From a checkpoint of a small image denoising model: 0.507M parameters, 42238 training examples.
Rows from block 8 of a small image denoising model, named by matrix and row number. Rows with one number belong to one channel. Each number is 128 + 24 x the weight over its row's rms, rounded and kept within 0 to 255. All counts start at 0. Numbers have three digits each.
After each channel's rows are labels from the 100 images, of 14976, where the channel reaches its highest value: "patch colour" is the nearest of a few named colours to the mean colour under the peak. Only what is clearly more common there than usual is listed. The data: capsule endoscopy frames (Kvasir-Capsule). In brackets: how many of the 100, against the usual share in percent.
# convs0: first 3x3 conv (model.blocks.8.convs.0.weight, 48x48x3x3, each kernel summed), inputs 0-47
# convs1: second 3x3 conv (model.blocks.8.convs.1.weight, 48x48x3x3, transposed, each kernel summed), outputs 0-47

convs0.36:105140090145105110111146132150164111119115105191111105122122141125103136147124146117181111123092116150128147156115115091082128116154101178144136
convs1.36:115127171119110104136103108118148083146093156114102126150113121122127121142139158138156133126128132174122170159115127078117143152157095192136144
patch colour: orange (55 vs 16.5)

convs0.32:113117106164134067101138116135150104142078131080114099123117192108167139110150124147113107144116111148133144126158114125123165123159113148122136
convs1.32:152144120096133139146119133132157167111136163135160110101134070164078099101140084103122142120158133128091103131100151139135108116091156118137117
patch colour: grey (41 vs 11.8)

convs0.30:164146090131114144139186128115116125121154117110124110144159163155115139124132105120099129120131143059141156105139121140102141158091167081126116
convs1.30:132133112133126119127126136124152129147162132119112093121114141118147123097108131158173126149132135191090084139132126094147137150150063187132138
patch colour: pink (38 vs 0.5)

convs0.4:151131106095133145172114120115119138116135077111178131119133150125137129119137120157117125144090049136109136141103094133157157120092142135167120
convs1.4:120139134118118128116097142133126140140129153132094132153163122127158164119122107074113141082157152102162094137080116114072099122169116148119110
patch colour: white (46 vs 0); pink (42 vs 0.5)

convs0.15:142151161105123099138147122103146132121137146102124137121176075156130120187102134112160106116105125140109145123124122127177112193129135108121097
convs1.15:144118064141154159133132124085124110116119127137162146108088170104111136122160136122119135128136117108146107128162130091089134072160110099137148
patch colour: pink (50 vs 0.5); white (41 vs 0)

convs0.24:111103149094125079123146118105139119144169094104107116125092119105122124169137165150161115148131088124137148146107133110122130132203147134103139
convs1.24:143165086160093097132115148139136119103097165118133168111099120139103115125180112101154132127125164124121157129145139108166139173093093128121126
patch colour: pink (35 vs 0.5)

convs0.2:194085115165123115120077131116115129109142129106128136122089124103123117133149131146147118146110099137144119124140130114090138207156144109109136
convs1.2:147184143091155157125095136161120149117111093132132149105149144114153135162090133112149131131125170184146132118118100099166158148151117116131126
patch colour: orange (57 vs 16.5)

convs0.25:149115115137137050144132132098121155089104119152096160118141148134144091131161156113143140129149098124168167126132148095125113131139089157112115
convs1.25:118132123118156148119094148106160091136089105118143148116115085156173133128079134149115123171147155137133087151096144107168115092110122150127118
patch colour: grey (34 vs 11.8)

convs0.46:134099150144091151132150120092084109065120113155114115153135165095133095127147134144100161143150131127181131101090132130134147142117096145130138
convs1.46:132137157156138122115073090129170155141111110110156111089143188163124141121113150146164125151137143159085149123137132158141115148144107145122106
patch colour: grey (28 vs 11.8)

convs0.28:125110104118148155141137117094138076112131113142172108103133106174184169130067161141084125139128128129132111108110144153130134130155114124134138
convs1.28:115108132153097071137128120123145145140132124147109119159123102106087116140120172096117145105145105161180139143103138137097158137099156141157173
patch colour: white (38 vs 0); pink (31 vs 0.5)

convs0.26:085119146127110096125075135075136119087176131141154151117130108104143114185135113131130110143119112128139115121107136112096159157172111128140153
convs1.26:138146104085101127139149114130096123168135079101079122134107096143105132136134059115155135106138138134159117111143108167117144135115158104149141
patch colour: grey (40 vs 11.8)

convs0.22:128124130121125121113150092117119121150132125165154116154100110117211179125147130116143113116112151169163117092081101112113106134129126114129101
convs1.22:141146105115127112083122129132118130106144141124145131130172140116167121136146140138138107131082113064111094166112129151180134126108162185114134
patch colour: grey (37 vs 11.8)

convs0.17:127112099143150091132119124095161124140104121125101126135099103149097126144112115160189138144137109082198136169124121140112115115135152092121124
convs1.17:129151122089148147152130136167186108145150164126140121155115097135121135135162146077111134099130121133066151138158143159132106123143158156137123
patch colour: pink (40 vs 0.5); white (28 vs 0)

convs0.43:180155094120111146141101139121129123121143088123170153115116132144128158105099117155136135108131065169112119123135064126150133140166116129122113
convs1.43:092112132147124146129185151154170121135122152111120098167135124136121058139170125099126140114132149092120121120135154124155131106069119140137134
patch colour: grey (50 vs 11.8)

convs0.29:137133131161173111128103121088105140133112145104111161148107106171155113133126139124143121110134081119134138137153164142092067124143172105138092
convs1.29:140144145132113119132162125134132102104099107117144133128124107140130151149120066134180130149125181153071143151102145098138167147108114127147169
patch colour: pink (46 vs 0.5); white (28 vs 0)

convs0.10:158164139177077159119121152136126119129112178099136111147153160122121120120154102129111107139108137146052087102137117138128108114114124142123122
convs1.10:104107138124138092131140115139095124111100127194108167155106128138156162137164085111088142116151152125115159095147125131136103162122166135130106
patch colour: white (32 vs 0); pink (28 vs 0.5)

convs0.20:167106130153095156152168116158163137128158107126135104117139107126120135120094141132087153128144114100077111104124108076163160100121132112140157
convs1.20:122138134119080150112079133112095121089107101110136149098162146159159129128137068142100111151125134133153159176137135165132119147127154110132113
patch colour: pink (40 vs 0.5)

convs0.44:125097118168108124138119122106081111129177118115174138099149151103136125189147147126070129124111134142182114124120122157107145126113109136127141
convs1.44:110129145105164105127151117136150127134167083088072094131139107132104130114115121146190136139132131098155106163136136089155122090104124113120132
patch colour: pink (28 vs 0.5)

convs0.8:135122117085140143118150100126141166086135135184135121109143116159144120111176120139143112097121135141153077093133128137159107111126185112100132
convs1.8:137118095170134098132086149142126109145121111103132106126131151129065092156081116129111144143144076119095128127123132126072097119145114125125106
patch colour: pink (70 vs 0.5); white (29 vs 0)

convs0.38:094117136165119105166122166127101097122132142102112131069121174134110143132105158114103076108122129168115092128149140142118135177132124111122120
convs1.38:127116099167147116179167180146146132117154133136127123138141171148133146176109168083124141164128139108162153131150155131133114142112128127089128
patch colour: grey (38 vs 11.8); yellow (30 vs 0.3)

convs0.31:090102118102108098153122101118128114139102104122091151124136087131151111106116137134132064090161103086145126107139138125095162111152150126091114
convs1.31:110124174175143104133139158113134095158099140112109185072105161115116126110085086103133112123146126137099152133159126141129128107103129120125133
patch colour: pink (39 vs 0.5)

convs0.7:158123119153107058154145149126100065104157120097114118147113081148147116122129125171111137138103132139115092122101114148123148156142148146133129
convs1.7:119125120098122188144110127150135127122129102092140162110168091114097168132111151162176125137109109159115140115120082128116163168146136145134140
patch colour: grey (29 vs 11.8)

convs0.12:131130055145127152164114130119155125162133161123156109103153112162111111133142108135074134101128166160105121128132128128109092153109113098163131
convs1.12:128129120126132111120088172148111103149120123111114154087123110121180115123147155141153119114117111022142113120146137145132123139135147121135128
patch colour: grey (30 vs 11.8)

convs0.21:111114154097104103123123106156140130079135091129143117103151174105140083161127120178113132145132158156094169119113147095133123159150105131118113
convs1.21:120137174122130158128112080144099134122134135113103052148132148136100150145136127105147139085124096133154124113131117190114132174140136123136121
patch colour: grey (32 vs 11.8)

convs0.33:146144107128077121167145120143115101097117101130090106149079095149129096121170112138127145113132100125140098098140151114155119096163137086151138
convs1.33:130132126110132101118193108156099132101121100180117122136126081154154134130118129109152120110126079107138092094181131140121119112136102097122115
patch colour: pink (86 vs 0.5)

convs0.13:161136109141089131139112113129149123081129140171073152140090125188118118165119105110124112104138114070129135102127135117143105140161126121143131
convs1.13:118126113109061139122166105132135187122120086176087135125099146140138108111110122129164129120133122125117138154186111114141139143090113137129128
patch colour: pink (42 vs 0.5); white (38 vs 0)

convs0.3:155117098144141142145098151114098120100150112141130129131130151150129149106102122117140158095123117110128171160089095112068174140092123136119175
convs1.3:132137175099081147099154101137151188121113147132147122108116103129115125137132146130112092143115167105150093090142144144138099128181116151113115
patch colour: grey (55 vs 11.8)

convs0.41:128088127144072073123159121172149119134163103155133121083100139100106140130147108128119139141155124124133118160097128102147160117146088113124153
convs1.41:103134129142069117116089141132070094118091130132078129143080122105144151136113101130127128124124132105111152091133118116110131122139154188128121
patch colour: pink (35 vs 0.5)

convs0.34:130132072165132156133126105130118087161106128109120094135123102187131145179114136103104137103133130180097103164129137130110118138125141103136151
convs1.34:133141120139119132126176110116087144115110121148134168084190125158144120128111159151125120132126153090120181155105144170131127163134148103127152
patch colour: orange (43 vs 16.5)

convs0.23:083138119157130116215124097145141129115124119126129160134162129107127131109097129132129086101161124103141134133121146116142171176127124164124105
convs1.23:125120128134147091138136189125085175136116148134125090108097175149118131134105095131109145160146069146115099131113151125130108122098110104137141
patch colour: white (37 vs 0); grey (37 vs 11.8)

convs0.14:105131150176123137114144129114127140120155116126112151124128172159119153160164164109146104111154154102106091110174116101157108157094109158097108
convs1.14:143144153103121127153092148112155087105114127162135108138161088127091102124113165134089163149145139115124158126143147141127137105157167079156154
patch colour: grey (31 vs 11.8)

convs0.6:145136135161143133133130116104111125130123098113133138118108096132090151127147131137119150100116111156134066117123102104126100131162213117080141
convs1.6:117114180158169151118149125108146132122125103131132088118171097136111125107110131110152128127122138190105150113156123104141119075152173127119151
patch colour: pink (57 vs 0.5); white (27 vs 0)