python train.py --activation="relu" --kernel_size=3 --widths=[48] --init="torch_default" --residual_init="none" --batch_size=64 --epochs=15.3
Rows from block 5, named by matrix and row number. Rows with one number belong to one channel. Each number is 500 + 25 x the weight over its row's rms, rounded and kept within 0 to 999. All counts start at 0. Numbers have three digits each. After the name is the row's rms in percent of the matrix's.
# convs0: first 3x3 conv (model.blocks.5.convs.0.weight, 48x48x3x3), inputs 20-29, a 3x3 kernel for each
# convs1: second 3x3 conv (model.blocks.5.convs.1.weight, 48x48x3x3, transposed), outputs 20-29, a 3x3 kernel for each
convs0.0 092:450457471496517505530554517482475480513517499519517512480460464516513508532535504495484475471444481481472461504503498499469461512510509468490486497484476534516497496492478513483499547525518502503498502504485515515500505534517457489512457479497514517505488500496499496520
convs0.1 097:537517493512481494484484491453609467485456510507502502496495527489484494483498495476506525530546512521510499480573490480490485515496496484511476484521490489524506504487492502518506492493478531428486513542455484505506496489497510484504531514511460526444498501517491502483
convs0.2 085:522520487520515499503480430475523548480504524489504521494489493488476469439462521497474459495474465481469416468502522492512510502489509486509479486475460499482453531542526516515525485466484519525537524490471513528490464452477481499508473487480503500500527513510527516521
convs0.3 089:507527511517547506515550516491484478469470485445468474494502523492514540464476489489498504497491503507515514520514498503502513465494499512503543502498514503486502511529515518542507494501459494493509507506513497472507466476470461473497513481515498475466507508481514495491
convs0.4 104:460508483453510485465509479533507480538504503542521509482533508456489480478510473514516523538542520526509478520505494501500520514501458527510501509512498520531509520502476534514490544513488462475465471478455477492494484501482509529530492517537512504476532507489524512490
convs0.5 090:482470480515469478527469469527503465520509471520524504486492492508511514534506498487476480502500482505514504497475476495484485474480477484456444469470456465469462511472397524498457553536502502484504506494518504516520511505533499499537479465491524524535501506512495494523
convs0.6 102:502507510503507479496500487453489520508482463516504527517494501488493503504482496482477501442513509513499494483484511552509507502481502452494512514502500462496514494495488476494518510513500529492511455472501506480500513505490505525485519508496415495478608604515491457495
convs0.7 097:493490494529480515489467508482486467446441427454449446487490488525528500515532513487523481500528515525546497504519462520515461486501512480497474472507487440489514516500480520528503511487503467498523475519531484487498472496523516473524536482432514494488504488523477457482
convs0.8 083:459495494487555543481577502524510519467485501480471499513514519482486475472476480482488513496565519471547517506503506482483474508471481516526515511516509524528488509494474507484483498499542535531523482502490506522508542563507527486454534502506497504496483497488487498490
convs0.9 092:488451417541495461560529492518527552511516545508509546509512509491506508450458486486468467511500458560568542501500480487505489462505496460510500462499491464493469547523570546509518571552523509516520526528504538537519472470479486502494470520516506521514505500504518514490
convs0.10 092:464485489483518503493491483513500489497496484478464467493470444514492454516516503477489525466464504456462478487458455493451441509512491479512508499520516510518504493511507489510498507533526463504489451463459480454456505471500511473489515503513507519509491500519528496507
convs0.11 145:512497494504506513470489522495500477513491481472485493491484494529509492490510501523518527483489495465485530508519511485476505494466487504495485503497483499514518510517513521533527503516508514518505499511499501508491456513577467488512588504396510517508513528524520515508
convs0.12 089:515515513502538530454459500500485482492490499483497507471471475506487495472434442519533547495512515452463500481507487480481494512510476515515541513517517464477491462461461458452449463444448478483462439445443493474465486491497518532526431457468501487497512511520529516519
convs0.13 104:476480453475482468477503508488530551476521554499526543497485493483476496505507537477498521478494523477499531511511516466451477478475476458469508471466497486482510549534512528501486532496488487485497486489505487477501529529501498494474490467449524505504511518523525511530
convs0.14 091:472509537463482504472493489527497475511491495524491507479517511460525560473501549525535523522497458504485480496478487513477464527484498456475547445486552464494551500510528497521523524538521491495517478487499466500552491492535436453505456465483501484503509492519519498525
convs0.15 075:484500475498513510506525519504496481507499510480472488492521497466495487477502505557538534519529543531514538529493519482457473474509473466473483467493447454445436538523506503511474525497450548542522524526502518534538473496495484487491510497487527513488514526493524526502
convs0.16 100:531512513517505500495490502497504478465472461465475475448457466477483476518528517476487489474472497480475496532523505492486482512502500541533534512506514496492513490481473486488488515512510477475500448451476485488496502507529470473487480500523517524542482488497500497500
convs0.17 087:525548534499487509523484495490481517473489505489504527530542555519501489510491473470518510484523521458511489488484502512467503492519500508466471496485490490474504516475511519493495523504514462445456514487489502457468491487465515469472494473463479480481501479486503480480
convs0.18 092:431470510427496527428483528526496477528519510528515493493481490494481491522492507516512531498492520478497523490517552488497537510513536520483488542493481513476464514531479497515479490502466499495490497500477473470462489524509465487467463490465507512501512503497497491483
convs0.19 094:508506534466506509467495518479484462478493468463484485520480421505510472501527527493500543474505528477504530482467466507486486489500515496503497503508495502514490480471500473473521434449497521507480512497486506496509490504491495494482492473471500503516502519500506509495
convs0.20 099:545520500500485475468473477460484497479496505463487500483465492489488479546546533509515511507501475494477463506501508487492503497518528492488501509506504560569518512541515465487459519532520481507506500539528529565544490486540499476527540514511532538513497520487490509492
convs0.21 101:481504533505483502449511488506477527479523532498509508520488484477500508490487512483535489515474508522551488508558501531402507511483512490494457507501525520521513474502509500489535500510518508474497501557488514507496491506484493492503529491489497464469485595505524512502
convs0.22 108:510490481470460481491484500510548515477498480488506497513515508521525507525534492485511537507512507492497480520485509526505490496471437549515509522517508446470464485501512501530531531571586493459452488478490500495497476523532474498522470483498498501495496476494501484498
convs0.23 097:505516524488474511494447480512511515504519526496513505488508513516530536532537521502500482485487519479496555490485457489496474517530510514520507485504505470480504493511505503494483489473457507515504502501486518526515500474475524486449494475467503508508507503489493486490
convs0.24 102:444473529458486530475493533495512513492515521487514514493455450494464474506487524478488474476497485488501493489512508514530543474504531529530533527529543497514539507493492496493485508499470511492470492472456470443457497501550489493527508501521490487521487481521501490495
convs0.25 107:481503510453482498466509518471457454491492500495498505487493471474501500474501522528474488496472503509514527478480487495485500460437480505499503493500523464483511456464485515512520555542538520544521535552518504508517453494520497483450487479459503524511507517497507490469
convs0.26 075:535481455526464452530491516483500497478505496480491488489512486475495496507484506477494490448493469473494470518484459480488490475488487503492486506505493487513491534566564477496494494505488513463481512465496444424490483471503507507516521513520486476473490495491500482495
convs0.27 127:487495478515532486505513496526543557526504536491489517494498478486469473495486492487471472459514502474467512477473548459550536509510504535526539521549501534515471454508497451502481463459464507510513491479537490516529475464496482489492499479512508493484515484491504498503
convs0.28 112:522499477520517472515526500535500480519516487500496490514468468500492494485474492479477461504465481510495484480507556453467526431447517494502501491470491485456459522507484536489458569509463516482460511528472513517488501540511493537525490536535467505503473524527493518515
convs0.29 096:590533459549490446547518480468497495486503500475502495450489461457497483471507508547504497529495492509468465499486516515505533518517555492499483500509483506504481499509514537519528498468466520548539494510498485502497489488445526505452497491447498510493494516508499502499
convs0.30 070:487498480493494509504533533515514494485483479511477487508518530456451481451444487482481511472428493502483488524562550472508500481505482532492470507492458480456445500488511503494508503475485539572551470462464477471496505485477480449492512455473467480514486508484522514519
convs0.31 154:506483504495488478486494508509470524493453518489514470498485482508518465497508479485482513501511483513488510493494495508496459510515484494506496496526497493498480509489498503493500508510476500481482518454508503495506497478487483543492483500494510511499501490465534498453
convs0.32 100:490494506502502516459462484507515512525515513515508511497501515488485498497499505513506490544536499526495486536533534536535536531512517499482498488513527499535576477471487502490504477471484505501509522535544509522543516483485536500496503481482505510493524522520479478478
convs0.33 149:501540473496495475479440496490476526500512513506547508518535490498509490513508501533474498500502505503536529463435519467462525485486494507451494512503505513545495490525511520523508545523479472470516466492508472510511452496530486467502498416480506507503502503495507499493
convs0.34 098:478449471483460501489471502513515505507499504515517518463514534473519551453487536521500507489474480469467470471483491488485505510523501512518522470481495456453475544536509511508482496479460512489493508498505512512492533545549531517479500485443489507503531530508540533512
convs0.35 106:469472481517493507525513506502493473502486470512506520475465492483477480574576560455483493500493503542546534550541524511511518494510500471491471483500493530571539559558531454469451489506511518570525505540504527558531486504494485501509545546546499531503516514501512503518
convs0.36 102:481502502523532528502500482541509509527509514492490504496501494505505494497506520475491514482483515511505508489507509506484496524527505533530505541505484543518485482487475473477487507526525496491509485481480498496497496499453541523452518541486479510511495528540500514526
convs0.37 079:494497499489506507504526507506490478529515485537511490448431458480466492493475482515516514510478482507495485522519504544504497505520495540525528501486512471455488482456424486476449545558521509521500492494467499512496483458458502489510527531557507519492524528490499487490
convs0.38 091:502467453529486508539500529520511501512498492489479474521520500490501492491489512553502469554518487529528482507509495521497506518506498468490489462522516474501508473510489475518513524524525503512476511502486473488485441479553464501533458500564497531519523488532509521529
convs0.39 104:506502468521543480484530492501494487486486448511504487503494486498497482463480481506519531500536524484505504520506546505508499534503482490449453521484475564520497506505508509503505519509513462462482504499503485477489511523490525541495492509478492508539490532540489511519
convs0.40 077:477483476483488478525523513532533532517508506513503505495491468478489462504483438538518542481490512486513555495526503509541536509499515496459484496472461482459472483459468499494498448433442536502502518516508499490520452477447492499469513522509504497494502521484521514510
convs0.41 113:511521529504500507521489484482466445499489476535518503505504481508505493546530526500499485492497484506513514521506497480505502452487504496494491506503502499500508506537559464499517463469479500493500511490499536527528493477522485471487489492489506499497517512504525520524
convs0.42 105:548559504550531480518457436505513509479495495480491483482512504520555506502514505507522504474483485462468474512526532516522504521510514540522535533515490513487461524505536461461485449446464498485496514510494515524514517489474505480472491474474492478500494493508507517509
convs0.43 091:509482470517488442482494459537533506541536525520529491536498483519481477524467438475520510458509511452490490484493498503497507481478502478519535474494533479486531472483510477527547480533542503491485476489510469471492425458512418497553451509548508485487522479469492501481
convs0.44 091:563543523537488468510466454467470482504530543506525533490481490484472486477473490470504503467491497470498506492487467491482457484460454489541574451512553435497526503501507498493524492480516524502515517493497519511515443474528479488520462456475500501495518516502508506504
convs0.45 079:539508468531534515540497491521528536509520514502511518490512518491492488505512497462490485487517501491500486505503500479491453479463436476488508469517522448482486513506507532535521514531524455482478426451466476499480497500484510531485503513510520477473507474502501486486
convs0.46 111:526511503504507506488501511513477460525493476524484466511525550507512523492497489473511516472502520463480520556532505532503472515482465460518521437509544448514567564505458544487448549504475498508521485502536487514519454494492463515503474517510493473466502495484509505509
convs0.47 087:455480491457484493489509517496491490504497514511513526458496514460467492476497526520476475528500479519512480505525517514524509498489470482496487512496474519504477507522553479503535504510543497506504500481484484472499547488454524467466488438444505504496521496490522504490
convs1.0 105:489488460495485479522503505501496489496492480529523508457446442506512508532519491521495510520513524502519519494463453533491489486473482483485463526524475528524512453474459503537498512508501463453456500494493536548537496518519468481514471463473512509525500502501496494511
convs1.1 111:496490510495485501506524514500496499489488504502718488490522484505500521523548505498503510497483496478510501497486496489488495496556508495495515492510495508556523496509498496482508498523472499506493495556510502494495485497482507498501507516492500503495522518511507472494
convs1.2 081:527498469485452493483486519479491534464521537481510568485506449484518499483498498513539482483456507496470501511521515493496486499481481507508507525499504522499480527544519512478487498469459523524485499485491470456452458480489493539532515543554495485489495487491503507496
convs1.3 084:516490479508483471456450480498497483534546524504525530514539527490507510489497506511499473491494507457520503500513498495484482472445467507499507521518521518449476530493493481482522479489501490471480519498509507488493477515501510546511512546543503506504489506489497495502
convs1.4 110:499503496501501505506492522498479459483465453463474475436468455458478449464495475474480487460463480492468456496498522496490501516519519450498494452485494478511506484479492490469511483456498522505516518532518515542533514540537508538554474507498504503497510501501506502489
convs1.5 087:517531495496526523491505539529509496507507490494515496509500487515489461537486467492499491499493478498471452511511501489493507511509512521495471496505490494527499476506519501515506524520524493496497514524513526515506551543538525500491502488492501485492487476486497500498
convs1.6 110:515515502509498513512502495510506519501503505509510476506551488508481577506496537495509492504521556505491496498501504506513571504494499515490516499535599506503500484511510487503508502500492503506508503521496509506505485549490501526530500492500499485500506527619498493489
convs1.7 091:479514492484495518469549529507503512524529533533518495526549544542523492500498504466509499522497450535491451519528475524488485508510516523550523512490481529507482456417427460455459483444447518480501496476491474475494540559501466477523429494501500490491499497488508502504
convs1.8 085:494469487484494500488467507502524499515528480479509508517525513521546512476431438399438470426464502471510541492480501487475496512490515497473489491447493447469501497500482526490470534510503486509518488506495485459445537497502517513476511500474528522500500520495501513504
convs1.9 089:519504491515516491494488479501517513458476480437457479481485507495496499484483491525495518489502539509477551480501534501508491505492495484504491483519520444483500485472420461486469470484496507503487489478474480470473525536479535527512559554541509511512510499503512506509
convs1.10 082:549545507482493493457479479530539531534517532526519519491471425526500459516512486475527533484486536512533551490505530503484483486516503442471463477469488535509510533521516518530553482505562540531503521518507473477489511540508535530526545560544491487483498488493493481491
convs1.11 165:454494468539536499520508500496507499508500483500495484510553551526534521504501504501517521505526515485492481522533541496498500511489500492506528517528517485497494509538540522547552513512504494507523494510529490490471609513437528527538422473528508506499494503511481499501
convs1.12 086:469483497465480481484488483499503514532540549535531520497512503480499507500505490523499515518510523562531551505484490518503498517504496459446437519504486543549540555571561537537549556534530515505525543520531530509504484522481479490488485493484495499504486504504495504501
convs1.13 107:521493528531501517508489523468479511473471502470487525492490532512501523516476528480504510476483497497479531512538522531528513521500485499519504491515504476482481475472502490471475475461443503505484491514509473491478520515492507492478509478460496502518498513512502502519
convs1.14 094:481479479478494527445505549495501480521511479503506479491500524478487521483482503534508496522505462504451465500524501523513480484499482462495535486507537472485522449477506455487507480505499479500545483486532501463498512512489456532532453515539503495487487491496488501511
convs1.15 076:474496491484475515453468496465485479487531522464502506483481479501511507492483493496496517482504496520509519509550525470536520481489471537521521514513477564537526500472473530507498475439476503499520464468504444441486491493479493496518475488491521514515516522513518521520
convs1.16 089:503530522448477484501517502502503523507517521491503525512511497523518529491485493483536524501542519507509493495536501473489496489507493477483526495486496484480478477488456484501481488489472505507483519517490503505506487473485498555533501546527508498507495495499505508502
convs1.17 108:499521510521502536477466442478508514489495503501524526480478429511511479523506473459507538468472520450467496489498515485501523488482498485488502509525526500501480553519451498488432506501483509500479514504499519509503484476478515470504470510507512501503503507511505490495
convs1.18 106:444484518465503539479521545497487490521499476497501494490468445498499491503500491472480530518478495519486523483502500474499522480510518508490473505497457497502465513510476522521468486502443490501536513499512492462471568522542513497524502483512496488488491505501492515499
convs1.19 088:476501509480467530474461479493494497499518520508518507534509534531508529491485529479491451495522476498492471523526488520498499535499508503462436527526483539534478524522563494480525507500520533530541521496493520498490518529528523535526487523517503498497506512505506510508
convs1.20 087:568589575485505492463478476503519531492495507465493498505485504491478488507496505514485461519507481508507542486508508507527515536517496448436450515478492517535526498503509484470458552520500476457473491466486526507504541512461496485475515498492508523519487521508490486489
convs1.21 101:486472453499474515482491491521536533531550529517511539500497504492537507485492499461484461490519481471477467485473479474497478498512506518500519542479512496548489488477492484478496525485502506520503512567521519522516519473468513500519521521485494492508491541489495494491
convs1.22 106:548577553508543520528562514517502477510504485502487481518527508485476474475465486467475456498501482488522514496484499503476490506497502496471515494496493499507475530577546514532495548569540459475512456481520472477495518480450494483481466475506495487502497489512503514516
convs1.23 114:529553561534515519554480505504512509496533527468495515489469464496496491471503511480503520469501526489503504509534523517521509509501497494529541458500495445478466523495504511483511480474505482480490476494500505500496490518479531499458487509511507485476504497489514511501
convs1.24 097:500519538476514565508544573496505483478489477461487486508458473515464485536486482519515514507505544507512534462493512490490504501501500501503520487463484524474479493466454514504482527521500515509520518516525517503500526488462488455470489466483498500505506492501503488497
convs1.25 120:521539563487506512509515530527511505502493501500487490501504524479477497492472484528520521496484482541519508508528543520518557516524537439492513467487487468480467503464441483461461524513527521517486478493485445466460540527483590562478499533528496495488498497495506507498
convs1.26 070:521423450527475482530479488511522525510511515494514521540539536501489515509508514534529517488506523473497500504509498519505502509531483481465482525505483567534508538528524509493483506480507519544526499514511487493483490516491445492508468482504501497511508514525503512503
convs1.27 127:507527526558557505542473472501500508492476502490504510513523534486513532494511495476463481458527509507486470467494495472498524473492507518512484503492486472483537486488516526524496541518483497495481526496495522496488498479476490477498514514510505498504501515503499500507
convs1.28 109:485500537474480519467461484490485492492499502507494508516517500510518504486484494491532509511521513546506501495527521514498508527516491522524555505501519534519512523504551507473520493449479503528527477516535457497534484445470498487491487523520503502490506503501497504493
convs1.29 088:456510464470523452531536484465473472471506485487498486481507536475515531486520539522515554508481536499484551515499487523493493524500505452491524457498512488522523528522472517517484497487457570526519530510525511498506449478444479493470464484480509517523497500508499488506
convs1.30 074:535497508552531575529514545496498503480468487498474459540540559476482496494523540488492482517529521507508500489504488506539524455485500500490514485468504503476488489482493468477480509498517552529543538514511489457473493483475485482494501487487499514508499532521500515518
convs1.31 048:501509490506512498504494499499515482485467490543490512504550519529537522497533508512479511467538517530491486510511495527477506496516501475505523504549508514514497494517499480494488516493502499492508540497528485490496488527490485614493498484495500497505525543502478490500
convs1.32 091:489482487494472500528526545509499491509523497517495477483495489481508507475491474553529543527503485537535534497490495478458494492497513521522548498498491455451447486486473490493458490478454467478494454465466494485464578541542509465513467445460477480496490495507506518514
convs1.33 180:477548509502477515527408484517499492537527524501523532513547537517549537536525502506482517525526518541545478490492483477521509489529508498478514513493499502507481476538510474544533482523530479476491503507511521502495524527461505502490490478537493501490493502500481490496
convs1.34 096:451488477480503504489533519495508519489504508497503496467497517445496529462501519510540549480523516463487466471488508477502511503525519563565585502504521481466460556560530498490497469460472508501485522503501491474483551518513538505473462474455478467483482483490500508502
convs1.35 086:497472492509483493499521524503511490515509507522533515501481497505503476526542512514489498511522509532542527509515509513499484510470492459438485509499520532518515518519533492488500531516532527522535514522518517545520488469463489471492485462494490491509490512509495513501
convs1.36 099:470494509461520520447502514522518491516516490514499475492509525498496500499497515491489462520501499526500473500508512498508514499495497485457466495470475489487462510501537494498539513507538508518502491509513493509519529498481541503435459518506493496495498496508490509508
convs1.37 089:466467485489494470485509493480481493498517534483485512506524526527551553499515516531477465509532480493499480478470470471468480492490486526505513488489479464495479479498521512504527515491533495508486509513498515512489389419441445490516517563557499479486487488484500490489
convs1.38 098:469476447522493473562529494510534521506527499465494469504515501494485504474489503524487446532514466518542450506501508492478500500506488485500530476499537475506521512494482522498517558508532529492523515498505523499505460473500487493524479509571500499494513479519501522511
convs1.39 093:522479450496482476522477457503482485515519506527505496493515493518531495499523496502501522482478495461482501519472494493463469503493493485552596495548547494555545504520523487488501476497522505541519465518494457523510530541538487520519448476505495491478515509487535512495
convs1.40 093:478492465511513506543547525495524542483492522464478504524499527517511502500525505477493535486536517460490486492492507477486487459479498527502467518500473506512488551576575499516508487500513530516508468454454503481509462457485503501510529506502488467483492496487511512497
convs1.41 112:533530514469470476489466490480460454502492494522530537531519480499488489502491490485495515514496509502489508484519514491489494487474488509505497519494500481472486504525535475489528451457496490485481510506513503508516509497499477508517507522536510501502500498502500492489
convs1.42 111:511508493496481523568558541528505495505497482478472477493498504501499490515491468470453506487514524523514541482482485497485456488458478519469472504485491502476515523529514516500527517527536506501512481484484495504496556521493522485489503488447492509516508505503507501500
convs1.43 098:515513501523506490529517488501477503495469503501484533516490494522501482518493493458498534462498559448491536495491483501498480484495465448502533447496522470500517460478524465476541509522577498524497497532502485511516487488483466485500500515542511497473507500488512508491
convs1.44 101:539543490508490438456440415462466501474503519490514543532511521536523523517513527484489497489499523466483513506512514529518516526502493487529582460500571440487550491507522471506519466484513490503469493514481493495471487511506464507497462503564534508496525512494501494492
convs1.45 072:500454492491456481482473506499492485482509485500517493525513529522523530479509509478503492494520515528522512546534539516494526502494509497536510485549520464493500509476474533487499494468509529526540509530523502535520498465486501493494523524511518491487533490491524507497
convs1.46 085:510504526478494547491542590525523471514509455489483438524483445534480442529489449480512515503514504489481475510532524498522522519527514538514495525499474478446430515519506505507496492495511480481496486476494499501522531534553500509521519527527491492494492505500504502496
convs1.47 092:497493479529501515508503521495490494513496494518512515496498530522531548500493513505496451527507465514504472510514498487499504485494483530542495524529471544516471475507542473499547461471524501502519487509535483503529536527518509514480512521480491498502487492496501508491